From a checkpoint of a small image colorization model: activation silu, widths [64, 128, 192].
Rows from block 10 of a small image colorization model, named by matrix and row number. Rows with one number belong to one channel. Each number is 50 + 15 x the weight over its row's rms, rounded and kept within 0 to 99. All counts start at 0.
After each channel's rows are labels from the 100 images, of 14976, where the channel reaches its highest value: "peak at" is the part of the image that holds the peak. Only what is clearly more common there than usual is listed. The data: photos of arthropod specimens (BIOSCAN-5M). In brackets: how many of the 100, against the usual share in percent.
# convs0: first 3x3 conv (model.decb.0.2.convs.0.weight, 128x128x3x3, each kernel summed), inputs 0-127
# convs1: second 3x3 conv (model.decb.0.2.convs.1.weight, 128x128x3x3, transposed, each kernel summed), outputs 0-127

convs0.17:62 55 49 35 33 57 59 41 68 29 44 55 78 69 55 54 53 59 43 57 46 60 69 59 63 55 71 55 72 57 58 55 66 47 67 61 50 48 26 11 45 52 78 45 65 45 49 65 48 73 30 43 40 87 32 21 60 60 46 62 29 44 60 66 36 56 52 30 33 36 38 31 44 50 37 33 36 38 41 32 46 51 59 37 40 42 28 58 67 36 39 56 59 54 52 42 55 23 48 43 34 41 41 41 39 49 48 45 39 39 32 53 47 37 43 27 48 54 48 31 54 00 43 47 40 74 39 51
convs1.17:58 30 23 47 36 29 71 51 60 99 66 39 37 46 57 49 47 55 42 39 25 69 54 76 48 32 40 39 50 33 42 34 21 43 48 53 49 59 57 67 53 39 14 58 35 53 45 27 37 20 54 49 68 25 48 67 51 48 46 47 53 58 45 34 48 45 48 81 53 44 77 66 46 53 64 51 46 46 51 64 48 57 35 42 58 78 58 57 38 47 44 38 23 46 24 54 37 46 59 66 31 42 40 60 51 53 40 49 57 55 51 41 37 40 65 60 40 50 29 82 45 98 45 12 77 51 56 46
peak at: bottom right (44 vs 12.3); top right (40 vs 12.3)

convs0.45:44 62 88 41 41 67 34 60 95 47 54 57 50 54 59 41 63 43 61 29 41 00 43 37 61 51 49 56 39 54 53 54 39 43 60 64 59 46 14 59 57 87 56 55 48 25 45 63 52 27 43 66 34 43 51 31 48 52 32 29 43 47 53 31 11 74 44 32 54 43 67 41 67 50 44 77 44 80 52 65 33 54 53 61 53 50 69 48 57 56 65 51 94 47 61 41 43 14 49 56 44 40 53 36 42 47 31 58 49 60 49 47 46 47 44 54 50 50 67 69 60 46 66 41 38 50 57 69
convs1.45:51 48 22 50 52 50 65 17 02 47 36 54 30 18 36 63 50 60 35 50 41 35 72 75 38 72 52 53 36 38 46 47 58 60 15 53 62 55 62 34 36 20 32 37 42 61 56 17 53 66 66 43 68 33 59 71 38 47 52 60 36 57 56 59 59 63 64 56 56 40 51 53 18 55 69 36 53 39 55 73 58 32 28 50 32 39 46 78 41 60 39 62 40 59 56 50 32 79 43 50 66 53 52 54 60 40 85 53 37 52 64 42 40 48 53 87 61 46 34 59 29 65 56 54 64 43 37 35
peak at: top centre (47 vs 10.5)

convs0.115:30 68 70 52 45 57 41 59 29 38 41 51 52 53 45 69 36 44 38 64 42 34 21 24 71 37 81 58 41 48 30 47 70 64 44 50 61 39 60 99 48 85 55 43 36 70 68 37 55 34 45 45 60 61 76 57 23 33 42 47 59 48 61 64 31 47 41 60 56 47 48 18 27 12 57 55 34 65 48 58 49 40 49 34 50 43 52 49 48 86 71 36 63 70 56 51 71 62 23 24 50 46 81 26 61 56 41 46 47 46 41 49 56 46 44 44 27 57 43 69 65 63 57 54 48 45 25 52
convs1.115:58 65 34 37 14 53 34 44 41 43 57 92 47 30 55 06 47 65 61 38 47 72 39 60 41 49 48 44 53 37 35 49 29 29 26 40 43 49 20 36 48 43 33 34 52 44 79 35 38 67 58 64 36 47 07 42 49 58 64 40 41 52 53 50 38 54 35 59 58 32 50 80 71 35 40 55 47 52 57 23 42 30 44 73 42 56 60 68 42 45 33 70 50 37 46 55 48 72 66 61 46 67 29 77 44 75 42 50 59 42 40 51 53 78 68 44 44 63 59 43 42 31 38 73 41 62 72 39
peak at: centre (66 vs 9); middle right (30 vs 10.5)

convs0.97:26 52 59 55 44 51 43 62 50 16 65 63 40 62 10 50 64 45 39 51 44 33 43 43 44 57 42 43 57 71 47 56 50 59 68 64 43 61 47 41 70 62 51 76 65 99 34 47 52 40 54 42 63 60 78 52 45 57 47 32 38 21 27 56 55 37 60 44 46 59 50 78 54 50 33 36 56 44 49 56 50 21 22 40 49 21 57 60 30 55 42 11 34 50 46 55 34 34 62 43 57 24 41 51 77 47 66 30 70 89 56 52 66 38 57 60 47 27 67 30 38 50 37 64 49 53 49 66
convs1.97:83 20 48 51 65 38 51 52 50 43 44 59 71 38 59 78 28 47 67 60 59 61 54 55 58 44 65 80 66 47 56 54 53 15 33 35 40 24 41 64 28 36 62 34 33 01 66 56 23 52 35 60 43 67 46 55 72 49 59 44 74 77 66 42 23 84 50 43 60 59 37 45 71 40 53 57 65 54 47 37 68 60 49 61 37 57 29 49 65 39 68 69 46 45 58 28 55 50 49 50 56 42 38 41 17 67 55 56 39 25 36 40 42 37 49 30 57 72 43 36 68 60 31 62 38 42 53 52
peak at: bottom right (44 vs 12.3); middle right (42 vs 10.5)

convs0.46:43 50 56 27 44 41 61 91 87 90 78 22 53 51 76 64 43 53 47 52 38 29 40 34 62 66 43 48 30 64 55 44 42 43 46 47 48 54 47 62 38 47 32 53 46 45 42 52 86 61 47 39 68 42 75 46 71 34 44 73 46 45 63 53 42 30 34 26 43 57 51 35 40 74 50 91 64 66 49 65 17 69 58 52 47 49 38 50 46 49 27 59 54 55 48 57 51 64 67 63 72 61 52 50 70 33 38 68 53 42 35 38 55 63 42 44 33 46 64 65 30 48 31 47 34 18 58 24
convs1.46:49 51 53 63 27 46 47 49 51 27 38 74 45 61 28 51 66 30 68 67 35 76 43 53 54 35 47 67 46 40 52 33 60 27 31 65 66 49 44 25 60 45 56 49 49 45 46 41 11 72 46 38 58 62 18 53 32 66 65 40 30 39 46 58 70 73 52 43 40 45 61 81 52 34 92 23 59 31 51 46 85 33 40 57 81 58 76 60 56 44 69 59 55 45 49 59 64 24 25 46 39 50 55 40 39 36 56 55 49 57 46 59 48 37 53 22 67 50 37 43 76 54 29 38 64 65 36 67
peak at: top left (40 vs 12.3)

convs0.22:59 53 41 62 37 35 47 35 64 60 49 53 62 52 71 68 40 56 35 38 43 60 64 25 42 38 55 39 49 67 42 59 36 50 27 69 21 42 52 32 53 57 56 41 52 31 45 36 52 75 49 56 65 16 58 86 56 49 93 75 53 67 49 59 37 39 32 40 53 34 42 58 61 40 63 42 51 49 54 63 82 63 39 73 60 37 61 55 69 38 41 43 83 60 40 27 62 95 53 46 61 65 44 40 00 59 29 50 58 70 53 46 52 42 32 53 57 52 39 59 36 55 41 39 44 46 57 30
convs1.22:38 63 64 34 46 59 64 73 66 55 49 54 46 59 27 54 73 40 59 62 41 40 40 42 43 59 68 16 35 43 55 44 80 61 83 42 52 66 99 72 41 47 60 59 41 65 15 51 64 38 59 31 40 46 62 31 43 48 20 60 38 42 48 62 69 28 57 44 56 55 54 41 49 61 32 28 70 46 74 61 22 29 39 27 57 59 50 48 65 57 74 45 63 59 39 68 49 38 72 55 63 63 64 57 95 45 61 44 65 49 66 67 54 44 70 48 41 38 60 45 66 49 50 61 59 57 32 32
peak at: top left (51 vs 12.3)

convs0.68:40 39 69 56 59 44 45 56 32 20 40 84 47 33 37 61 59 63 78 69 63 27 41 65 56 55 35 83 56 88 58 56 26 42 68 75 58 49 73 33 60 43 48 58 80 59 70 26 70 44 29 73 60 56 25 53 48 40 79 40 29 34 56 45 35 66 48 50 39 43 42 47 41 55 13 53 57 43 65 31 35 67 55 47 47 41 67 54 43 50 53 56 63 44 60 68 44 51 69 27 44 65 62 76 43 51 38 18 30 54 44 53 76 58 43 36 60 55 51 46 56 39 53 56 87 49 50 48
convs1.68:47 74 51 49 53 72 68 26 52 61 64 16 62 58 67 58 37 41 24 27 61 58 55 68 37 35 52 26 36 14 29 41 47 75 62 51 74 57 42 75 38 65 56 42 34 53 43 66 54 40 48 38 48 20 56 30 51 51 46 60 60 52 50 40 43 49 59 39 50 46 59 39 70 69 89 49 67 24 41 41 57 20 40 45 18 59 65 52 45 51 37 68 32 52 54 51 43 41 33 72 50 35 22 18 51 50 52 49 59 56 56 56 17 58 70 66 36 37 36 76 66 66 44 23 39 47 57 54
peak at: centre (43 vs 9)

convs0.9:64 44 45 53 69 38 78 54 30 45 58 45 61 45 30 49 44 46 23 82 86 30 19 33 14 26 57 22 43 78 16 66 61 65 45 39 34 64 53 47 48 41 33 47 53 46 30 37 46 65 33 60 73 59 49 37 17 49 46 40 72 52 55 49 52 16 29 81 41 40 35 45 62 39 52 38 27 22 43 40 55 30 47 51 43 55 36 45 67 60 50 52 53 46 45 56 47 48 46 40 49 47 34 51 46 50 25 38 65 45 44 64 39 87 74 60 42 43 62 44 61 49 33 36 62 65 59 51
convs1.9:42 25 49 41 33 59 28 45 73 57 55 70 42 58 66 32 57 55 70 00 20 69 43 64 60 75 66 76 45 00 63 28 69 35 56 70 34 30 22 25 77 67 46 55 56 49 66 51 66 29 39 44 39 64 48 57 64 47 49 61 44 48 55 54 37 56 49 52 57 63 50 45 57 48 24 79 46 77 41 44 23 46 52 57 35 54 48 66 59 33 53 49 56 51 57 47 41 60 54 69 68 63 48 46 65 65 46 33 58 50 53 54 65 39 44 48 60 49 57 40 37 32 73 49 35 44 39 40
peak at: centre (100 vs 9)

convs0.126:28 32 23 65 43 54 50 87 36 40 44 44 64 62 28 60 49 51 34 43 44 18 27 35 51 41 45 39 49 46 48 69 77 43 66 73 59 47 63 59 73 39 72 69 35 48 67 26 60 42 46 32 64 34 24 36 48 52 67 46 43 37 55 43 40 46 33 66 55 29 47 31 78 28 46 66 75 50 37 21 43 61 38 59 58 49 38 42 28 55 71 40 46 69 60 72 39 42 52 54 65 74 58 51 17 10 29 56 50 67 53 53 46 39 38 55 14 48 57 49 43 46 79 48 47 58 39 62
convs1.126:54 54 63 26 73 68 57 00 38 61 41 59 55 16 50 36 54 65 67 26 52 42 53 68 53 54 48 43 25 66 68 34 18 70 56 59 57 56 59 30 56 55 53 18 64 83 38 65 19 55 53 69 74 77 61 49 44 42 64 41 64 56 57 45 52 65 51 36 57 50 47 66 26 53 48 47 31 53 45 58 47 42 71 39 48 62 49 57 51 62 19 51 66 56 52 64 53 37 34 48 35 40 36 64 35 85 51 51 35 36 86 49 44 53 54 34 42 52 54 71 70 65 37 50 68 45 57 46
peak at: top left (58 vs 12.3)

convs0.63:57 40 42 45 41 78 38 23 63 41 62 75 41 57 68 62 54 43 71 58 51 41 71 38 80 41 54 71 58 76 52 54 55 43 54 55 35 68 31 42 49 47 09 15 62 52 26 57 67 50 58 63 71 53 34 55 68 51 64 45 37 74 78 52 52 42 54 41 54 51 27 70 50 45 61 38 58 65 40 56 54 58 62 85 60 34 64 51 67 35 34 70 44 48 54 54 45 76 34 56 36 62 58 61 79 25 44 30 42 55 54 25 41 31 53 57 50 59 50 86 73 89 59 49 42 51 39 63
convs1.63:33 54 47 56 70 57 37 62 47 71 60 65 82 40 26 47 39 55 53 53 51 38 26 44 47 58 44 36 54 44 53 47 78 37 36 64 52 45 80 64 57 53 99 56 22 49 57 47 62 45 43 57 44 47 55 48 56 43 26 53 45 55 06 53 57 39 51 28 64 41 65 44 45 37 81 46 55 42 84 48 32 27 57 17 30 47 54 58 32 36 70 54 51 25 49 53 54 17 49 49 68 40 42 54 52 64 58 66 57 24 54 47 78 55 49 37 58 58 26 51 14 30 22 49 60 66 45 41
peak at: middle right (36 vs 10.5); centre (25 vs 9)

convs0.88:34 53 35 21 34 57 47 53 46 52 53 68 28 45 50 44 36 41 61 35 59 20 52 62 70 45 49 57 73 63 47 60 50 38 42 55 69 74 51 46 43 30 48 63 35 51 59 27 57 53 83 42 73 32 53 61 59 30 35 72 62 47 39 73 79 56 41 66 13 69 24 30 35 63 47 41 46 58 16 80 50 53 68 53 45 47 42 60 62 46 40 52 32 57 72 62 60 59 54 56 48 88 57 21 68 43 40 58 41 64 55 50 77 51 71 54 44 49 56 30 61 67 51 36 69 89 69 41
convs1.88:45 65 71 48 71 57 54 14 72 48 59 68 69 41 37 39 87 65 65 62 56 58 32 56 36 43 57 39 40 51 63 52 68 43 59 52 58 25 78 34 77 67 67 37 59 42 37 78 42 50 34 63 51 57 32 59 39 56 56 42 36 50 75 43 37 42 65 17 48 45 60 40 39 27 62 75 60 59 78 32 56 72 32 30 59 55 33 32 35 45 71 73 59 33 28 39 57 51 50 40 59 34 53 65 42 73 54 45 50 42 55 29 52 51 42 42 64 29 30 54 63 67 13 59 55 28 31 59
peak at: middle right (47 vs 10.5); centre (25 vs 9)

convs0.119:51 40 63 59 51 60 36 47 45 46 59 70 51 34 45 13 41 48 30 63 62 44 56 53 41 57 47 47 66 62 27 93 34 57 39 50 44 57 48 38 55 30 43 54 46 45 45 67 38 55 29 60 42 70 56 36 45 39 56 46 24 39 55 26 63 89 54 43 67 79 62 44 62 46 69 78 60 46 54 47 34 64 45 62 64 35 52 45 36 36 43 38 48 39 42 47 60 20 50 54 67 53 77 38 45 71 35 30 48 23 48 67 46 68 51 60 99 44 75 23 20 50 60 53 51 57 51 34
convs1.119:57 72 39 57 60 51 56 61 34 47 52 32 49 54 65 61 47 56 46 14 35 52 33 40 35 44 29 64 44 20 66 38 73 66 42 35 49 47 45 50 59 58 43 62 51 38 54 84 58 23 42 63 53 38 70 64 50 53 53 49 38 49 41 71 42 52 52 42 27 56 25 63 39 73 50 12 29 52 56 53 34 27 44 61 48 59 49 93 42 69 34 35 47 40 34 79 79 43 34 60 58 44 39 41 59 39 59 64 41 72 50 41 62 35 49 37 10 56 36 57 67 77 79 69 47 28 43 74
peak at: centre (36 vs 9); middle right (28 vs 10.5)