python train.py --model="image colorization model" --dataset="photos of arthropod specimens (BIOSCAN-5M)" --train_examples=97500 --image_size=40 --crop_scale_min=0.7 --horizontal_flip=true --translate=0.06 --rotation_deg=5 --task="colorization" --loss="charbonnier" --arch="unet" --norm="groupnorm" --hidden_act="silu" --weight_standardization=false --widths=[64, 128, 192] --blocks_per_level=3 --block="basic" --attention=false --upsampling="nearest_conv" --init="xavier_uniform" --residual_init="none" --optimizer="normuon" --muon_scale="match_rms_adamw" --learning_rate=0.0053 --momentum=0.95 --nesterov=true --orthogonalizer="newton_schulz_5" --adamw_lr_other_params=0.0019 --max_steps=11200 --batch_size=128 --epochs=14.7 --lr_schedule="cosine_restarts" --final_lr_fraction=0.01 --warmup_steps=1120 --weight_decay=0.2 --adamw_weight_decay_other_params=0.01
Rows from block 11 of a small image colorization model, named by matrix and row number. Rows with one number belong to one channel. Each number is 128 + 24 x the weight over its row's rms, rounded and kept within 0 to 255. All counts start at 0. Numbers have three digits each. After the name is the row's rms in percent of the matrix's.
After each channel's rows are labels from the 100 images, of 14976, where the channel reaches its highest value: "top examples" is what is common among them; "peak at" is the part of the image that holds the peak. Only what is clearly more common there than usual is listed. The data: photos of arthropod specimens (BIOSCAN-5M).
# convs0: first 3x3 conv (model.decb.1.0.convs.0.weight, 64x128x3x3, each kernel summed), inputs 0-63
# convs1: second 3x3 conv (model.decb.1.0.convs.1.weight, 64x64x3x3, transposed, each kernel summed), outputs 0-63

convs0.35 099:117111131119105107140106123157168107163144126111135128170117125090113118109155123121181140108127123117138128108128131125159116134127124135115135112118138137108144106123149121115130104109121124
convs1.35 088:130132132120118156137134112078116138148123124156143145079087139156150120121120117126147097161102122149113115128164132110144132187135105123068140159114165090106143141135180143175131148102111126
top examples: order Hymenoptera
peak at: centre

convs0.37 140:116114115116104097107120128161136091142121133149120123129123115100129133131158127141162121130130115112107120095137118105137134134132133141129119114129123154130131122127107120117109140137132127
convs1.37 078:143082101121114112104117154156118134119084107141138162141109114161137135131161100146126134034142126121108117106164149132143103106142124104114112150125100138096134105117157137105169090109136151
top examples: order Hymenoptera
peak at: centre

convs0.51 106:108120129121126118143122134136117108142112130102123120115114135084143119122129125118130131127129138134127143129130132138088142115141119139127137122128125137128114133104111119115157126140118121
convs1.51 118:105096159121131101117131101109083104151134067098118128084114114097126118088117142166118162149133113115132160091124137139131145156124057149118109153119135111124109140124129154166161151134151130
top examples: order Hymenoptera
peak at: centre

convs0.54 072:122123111111124144125103129101138125112085142148121142144136104151138139151142151140104129109143129124130117133140147130143097123121129128121118126132113115145119149121112136141112153120156151
convs1.54 104:106183120138126111098140148121098111105130139144130157115076136124091054103153126120127142118133159117118113132092187130126118095128084105148079134107122109153134121143146109152094125134140130
top examples: order Hymenoptera
peak at: centre

convs0.55 109:077086136149127098152099111105105086113124110013096126086130138099133127121159132116152134131135125121104124083097093127127121117146109109115126152140136167126126131127154131118153103135124113
convs1.55 109:136092105114145132142105128084093131123104129115134116150101125123152123143162182052105084107109096123129137080134170122104127122146155098132150144164117110129120130141131144085110135093125127
top examples: order Coleoptera
peak at: centre

convs0.62 079:076133109143106107114101148165156063118116133118080137133145154122129154119151139137192140127141119111146142155132121106122164130124135119107135142124110127134111137092151135147095116122128130
convs1.62 065:155206124175146098130140104124133136167134149153136106157135130123121053129155122140119138150095113138127157091142097119180137139147111124114092160133132106154128149127134143129119157110143127
top examples: order Hymenoptera
peak at: centre

convs0.33 112:128135121149122128127136146149141099099159099114166126165136125144118114135146152130129125143137143121114123105117108138141125114149146131121144143129138146124120128146139118127115103128132141
convs1.33 097:112164134159166145138139106142084137125160105174114128135133104096120102104098119115133179080119104140121123108075105114137135123124149127121170123131120126147151105128118141187158130084163144
top examples: order Hymenoptera
peak at: centre

convs0.30 090:088109119113149101180133136135081092096102151126123115115150132105125130126126135105192147128121120123115100142106137104145103125178121103135113142130134138130117140141195111112171107174098133
convs1.30 080:143078111114103092120095133133092127135100131096156124162151143109136101105150130124141108194150126105118156095095098096092129150114139144094154127122119125151108141098133137066137145140104145
top examples: class Arachnida
peak at: centre

convs0.3 091:125118123141128117104128131142116072137114135158106109107125102142115117119120119115173138120110134122118125099124138127138118119144133122107139151149125113109119132113109123124142103112129121
convs1.3 115:097130112124120110117148138141176139115086143106110116141123083100118088116124105130129152111127102126113109104111131098111107154112122163172102145167154146059103106159136148080157104133141135
top examples: class Arachnida
peak at: centre

convs0.1 077:154122111159138121145113116150110106143118156153133154140120141132148112134128121125092142126132135141129133111121116138118114139152110135122114134152140126123146135131140117106148131155120105
convs1.1 062:132129157138100157132156099123092143125102059109126113142133112102130116165143100137159118114167113133128118128139074123073144139110126120162138134162146154055126121121112125094100134129136131
top examples: order Hymenoptera
peak at: centre

convs0.61 109:128116115123112115129103109145134070116107124134098124147135122096137104131132123131191116133132119127124114148111122131090135126127129116113127147147131132140149126116156122128150110129123122
convs1.61 117:103140110136122121118127124130150113085115109121099103190137119123103166116128164117106132135117111166113125143049149191104116137121102147149125076144119142163130142132127115109143160104115119
top examples: order Coleoptera
peak at: centre

convs0.18 099:137138146118127159115138176096114139124105135046099137092123125156125136131149132141111122113141151157121150146151116133144140130099122126161140113151126122146137142137135145145169148130147125
convs1.18 102:152123111156149131121113119110146124135110142127148161208145113127144122149102146084114138105119136097117122115115133130132110081147144133226118117141161141099121117138134160116137122087134142
top examples: order Coleoptera
peak at: centre

convs0.6 094:130125126130121137169112122119137109169139154091118131147134164141137127138116126124104147119144126136124139133134145129137136133110115127136121119130113135125150121129149125120137147137127112
convs1.6 109:119118122114129114161097126125130109062129124102129159138106122093110038086131102116101112150141116158130121167082174152145118115119114111130160108132136117132133135134112121157121107127165141
top examples: order Hymenoptera
peak at: centre

convs0.43 108:139114133119134140122136159124106148135128152127159134151134138112144123129135121121116136128116140158144162158138132147107140137116122151175139107134130150157109122132098143129094078133096128
convs1.43 085:174108169146172164120083182138123079107131154128143163139110125127148178123123147159123122127177124145143136103131086173109135129110149123123124145114126139103092119090126142148141111109121139
top examples: class Arachnida; order Trombidiformes
peak at: centre

convs0.56 099:101116115133127111131094121146143076134120125080107134135155147129135163150160149154092157160133085109110101178117133097180132102125131116124106142116134146143135123120134154127139128118128142
convs1.56 071:105120161147152111142121105090147118146134171133126110107143146168139128158112113166134144166151143128156118149192127148131149173129105119163087150120133115174135123098131108117077093155135122
top examples: order Hymenoptera
peak at: centre

convs0.44 092:095113130101112135108135127147137136116110108149148140120143142126128126154148143143154146115162145136111125123140128136157125143128135115153137178145107155158088134131111123130089128160160145
convs1.44 093:100127127133132118135114145109080137156128094130186147126143155136164167108120115076104103093101145118148103116138138141087163139155140111112143122098111147203159126122108130140113149143113130
top examples: class Arachnida; order Trombidiformes
peak at: centre

convs0.58 099:124121123149119105101122171112139118119121143177096142143115120129128136136172138124085136131122129120110130151115115111114113112103119139141116153139139145142169138118154118140145137108144141
convs1.58 077:162090133084129123152112112122131148139140144091153120145130120116147126177112093151132094117121136127159149123155091139186117102124116107176094097101101151154099131097118128118123169174125114
top examples: order Hymenoptera
peak at: centre

convs0.10 093:127141120134148130153130153130124157127154148166144132126108140097106118116143116117132128128109128119137144140119131124126114124143125131139119112121134130116102149124139114122140122099114123
convs1.10 105:093182110136134122143122152174130124141113134133103119134155151163116175110141091133109117142154130135134111123093059119141134095130148161185098087150115127137155129146168140112121139105148124
top examples: order Hemiptera; class Arachnida
peak at: centre

convs0.46 103:150111122107115143142126129140158109107099158141091110143111131108103093114098106092143122106122123126124123141112124125119128130142137109111118151145118115125127109122113096122177142127112112
convs1.46 130:134136110116139139083128125146140126128092112125146134129154136103142036119137101131133096139104107123138108142118099124159185153083092133143090146110130151146155118111119118154090089108118118
top examples: order Hymenoptera
peak at: centre

convs0.26 080:128112106131115139173140113140100124107134091135163130133128129156129147147145129132170123127125102107151111170123115108117136120171137114134112122128124132126112114145105138151136132155157142
convs1.26 116:099095131137128128117133132118066120119147097125137130075103123126130123102167159109132111181108142140126130138080180150125110112141151122040121111124134129144119132121092123101151141126125124
top examples: order Hymenoptera
peak at: centre

convs0.4 104:165124143100139118122131110134142130124130117101138121133115145110143105113125100111140137128105136156133124118122147146157148136122125141129134123125123128109097112146118099094079120141126094
convs1.4 114:120123138146152166150134131106117121137130088182141103129124142143118188165142156143114119168113108126126123136112097165119129149094132058069091119123119096108143129116133123126089118110130146
top examples: order Hymenoptera
peak at: centre

convs0.28 078:114115119089123122131119103152117113103128141109115118144131151099111144086110091119132137109111102116104106127126122098142108155193131106110116125123104068138139133095138102121146134135089114
convs1.28 073:145098097115125121142132131142125167099165113085113158155140129142156125093107107136107129143108133141130124121121136139098148097137103141046147112124112109127113153122104132070067139103145156
top examples: class Arachnida
peak at: centre

convs0.59 096:105137141137148101145141146125127097092124092123117136103133135156133144146134150130200121134149126124139109128118119129107150110126118125123132140135122155110116122124145126151169123126129115
convs1.59 090:083134103089134106140121120142166119145048134171095140133137142108124064106167148104148119102121098139106102136087166142123160111148121166139158121131121123114120136121127116146129124148121140
top examples: order Hymenoptera
peak at: centre; middle right

convs0.22 109:129143131118123128076140131049123135141109236122097142153124100150110139134140141140107134109173115111142135113146159130123106139082125166107117137131133097148172135127108123166126164124151163
convs1.22 074:140139071131144135162090104128092134143123167166138124115138150118138143151093144097144131133150096124121130164069100120111095107156155162161093142134118126153115148177117140124098124141100150
top examples: order Coleoptera
peak at: centre

convs0.36 119:096110124122112149108101125143141130168114147115112124128146137116111119140163147126129147132157094097132103118118116103125125104127125132094111125106113108114140121098129127118074155114122132
convs1.36 104:134135149143131161161155128098133105114182126129145125104150093125119124146140156186141074196154152143133120099141144144115132161150126123076127136142156127078110121130148138161132138146128129
top examples: order Hymenoptera
peak at: centre

convs0.8 112:135111115129115145128101126127086112148106126150131130100149130071152133154213144149148137148143122121106129100104099110114136115114106143105108122107121156129097120140113133117087142129144123
convs1.8 106:145155142139120177140187113138110128099132129119142138135155108043128129134123114105131098121120115145110103127087154133119107125139079107100084120119123135148121127130111128182131099168133161
top examples: order Hymenoptera
peak at: centre

convs0.41 107:105114120148125120148132110102098124142141094103112132098144140086121157128132129146141143159121150141110136128122130127106149114113113138136152175129149174129133129135110134135104118133154138
convs1.41 087:123116147125114114121106167127177072127161110118122116109139133103145129144170138174151145189125130137151136107068153100105120169095169145134121115131142133098126138146119113149122116142098096
top examples: order Hymenoptera
peak at: centre

convs0.47 095:143153149120118136105134182119138139155116116110152135125147150136115132132146144134105146125154142122118138116147128127120109142175126166122129127112117106120131128095117111114147094118123128
convs1.47 131:079149151134127147116147147133083100121136121152166150129124117160154114136115151177148113173094103153129143179116154160127142090140147132052139120126128151135134120152112115149136150104145110
top examples: class Arachnida
peak at: centre

convs0.20 085:138117156094137114106115131109173138126148157120114146159157151132123129135125122120064132118184112132125154135103129130112120137158124156137130131143132137138131138141120133140152118147117148
convs1.20 058:147102128092114139112113083157122111181094145151162146112100144147143138125147133126123109133130158138110104153127201143134165188125116156088138139132117119089115093122151133134124104159121109
top examples: order Hymenoptera
peak at: centre

convs0.16 089:104120103102128130109115147097157120119116091104109157155158131081133145160120152132102139165149133122143128154118140122128131143115163109115135107130131150134124124107106140140155123104122129
convs1.16 137:149131129124152167153133162130148162125114143131123154127175097119103071150111117162124101125083099122127129113110094158127101132180174110172094130113126125133107127121109124155146093106092147
top examples: order Hymenoptera
peak at: centre

convs0.34 090:125141132112139135135105162146143129120122125123139141151115140146153128135148110128117123136115116124146114122142130121148144128096130122133125130115125143139124123130141150126125074142143117
convs1.34 136:137113128107120117110123130096106130150081103120140140150086129138127142121098143164150126135164108159125154112090160109145105118082124144124070138145132137055095107163125107123171114105132127
top examples: order Hymenoptera
peak at: centre

convs0.38 106:163142136143118128125134121167130085102156122112145113123129103105125125114160135130160108135120146139124137077122108138144127117119139126151164159138143184128160122117139126147124135127127125
convs1.38 098:141111125126108141135135113114094115139126119115135102111108157172134123117137089109123132119136153141135112145110031131150113128131136127134111146127167125094166147152140095072100115069110110
top examples: order Hymenoptera
peak at: centre

convs0.53 105:112152136110141142138131171090120109106129142055113139119140142156134150140148134120106139121136128130135127121122147122120117123101112127120121128142133134126111132132132121127112102107118143
convs1.53 105:107103138122098153157143145153093125150162067137126097139150135160109170170126160100137106113114127113126155160178101177143167119176135125129139092134113140145140140128121121105147153141126147
top examples: class Arachnida
peak at: centre

convs0.15 103:154127121114128162157138125145171141101117072138129122131129149039144127121115127128146121145114132151130111120130110140113164125154140141156145123130141141129080132106155121128145104131107122
convs1.15 091:117157105153136121169162127130136160117142135152128131120144133071108152192112116129129102131110145110129106117115130116163125162080139108120052152119145132075151125137130122137123128159093110
top examples: order Hymenoptera
peak at: centre

convs0.52 117:147127128091137142074111137041101148088134169134197110128130132162125128110170136115094117101144127141143115148140099113093143118153154128122131097136130112128069132160100141147127172121154139
convs1.52 074:129100133146108122142108141153137150152129155135091165153133137133169091126153152147106136085148121130144151111178111131159205133149153153069110137151120152098120099147137134129115153125148120
top examples: order Hymenoptera
peak at: top centre

convs0.50 105:116140154136130088147126155141104124064097134176088118112130130069111127118119127135134142113130134121118109157121102104109089093130119100092128114143114168140119140154120138135072047113157127
convs1.50 082:166142145158127163167078106118148126094174166117125128115180141139122134154136115148088088138122122120115153096140177136098084140133162093127098145139129138149105135143099148128102114119114119
top examples: order Hymenoptera
peak at: centre

convs0.60 108:158138136134118144131136152156152116124126155107096125148131141138090132131112139129146141112146131130122134124131123128152130124118113135128135137154117114136126134128105124158043099115129144
convs1.60 148:139110125126149142147146128076122111133136132132107110118095072156110125092131145159111129146134143139134134072161140126124031166102133128156160140139126121138106139145136134105141168151140125
top examples: class Arachnida
peak at: centre

convs0.40 110:131098116113099112126114111135119095140092107107121121136122124084130109128126122115115121142111135142129116115116126145113159131122130138130151142132139124139143120111120135125105135118123108
convs1.40 129:117144132157118125123093114127126140100122128143173124103131165155161153112118090114119141109120136116147112145166091165114143101141114157107173136131086137203167119132131149143089136082132122
top examples: class Arachnida; order Trombidiformes
peak at: centre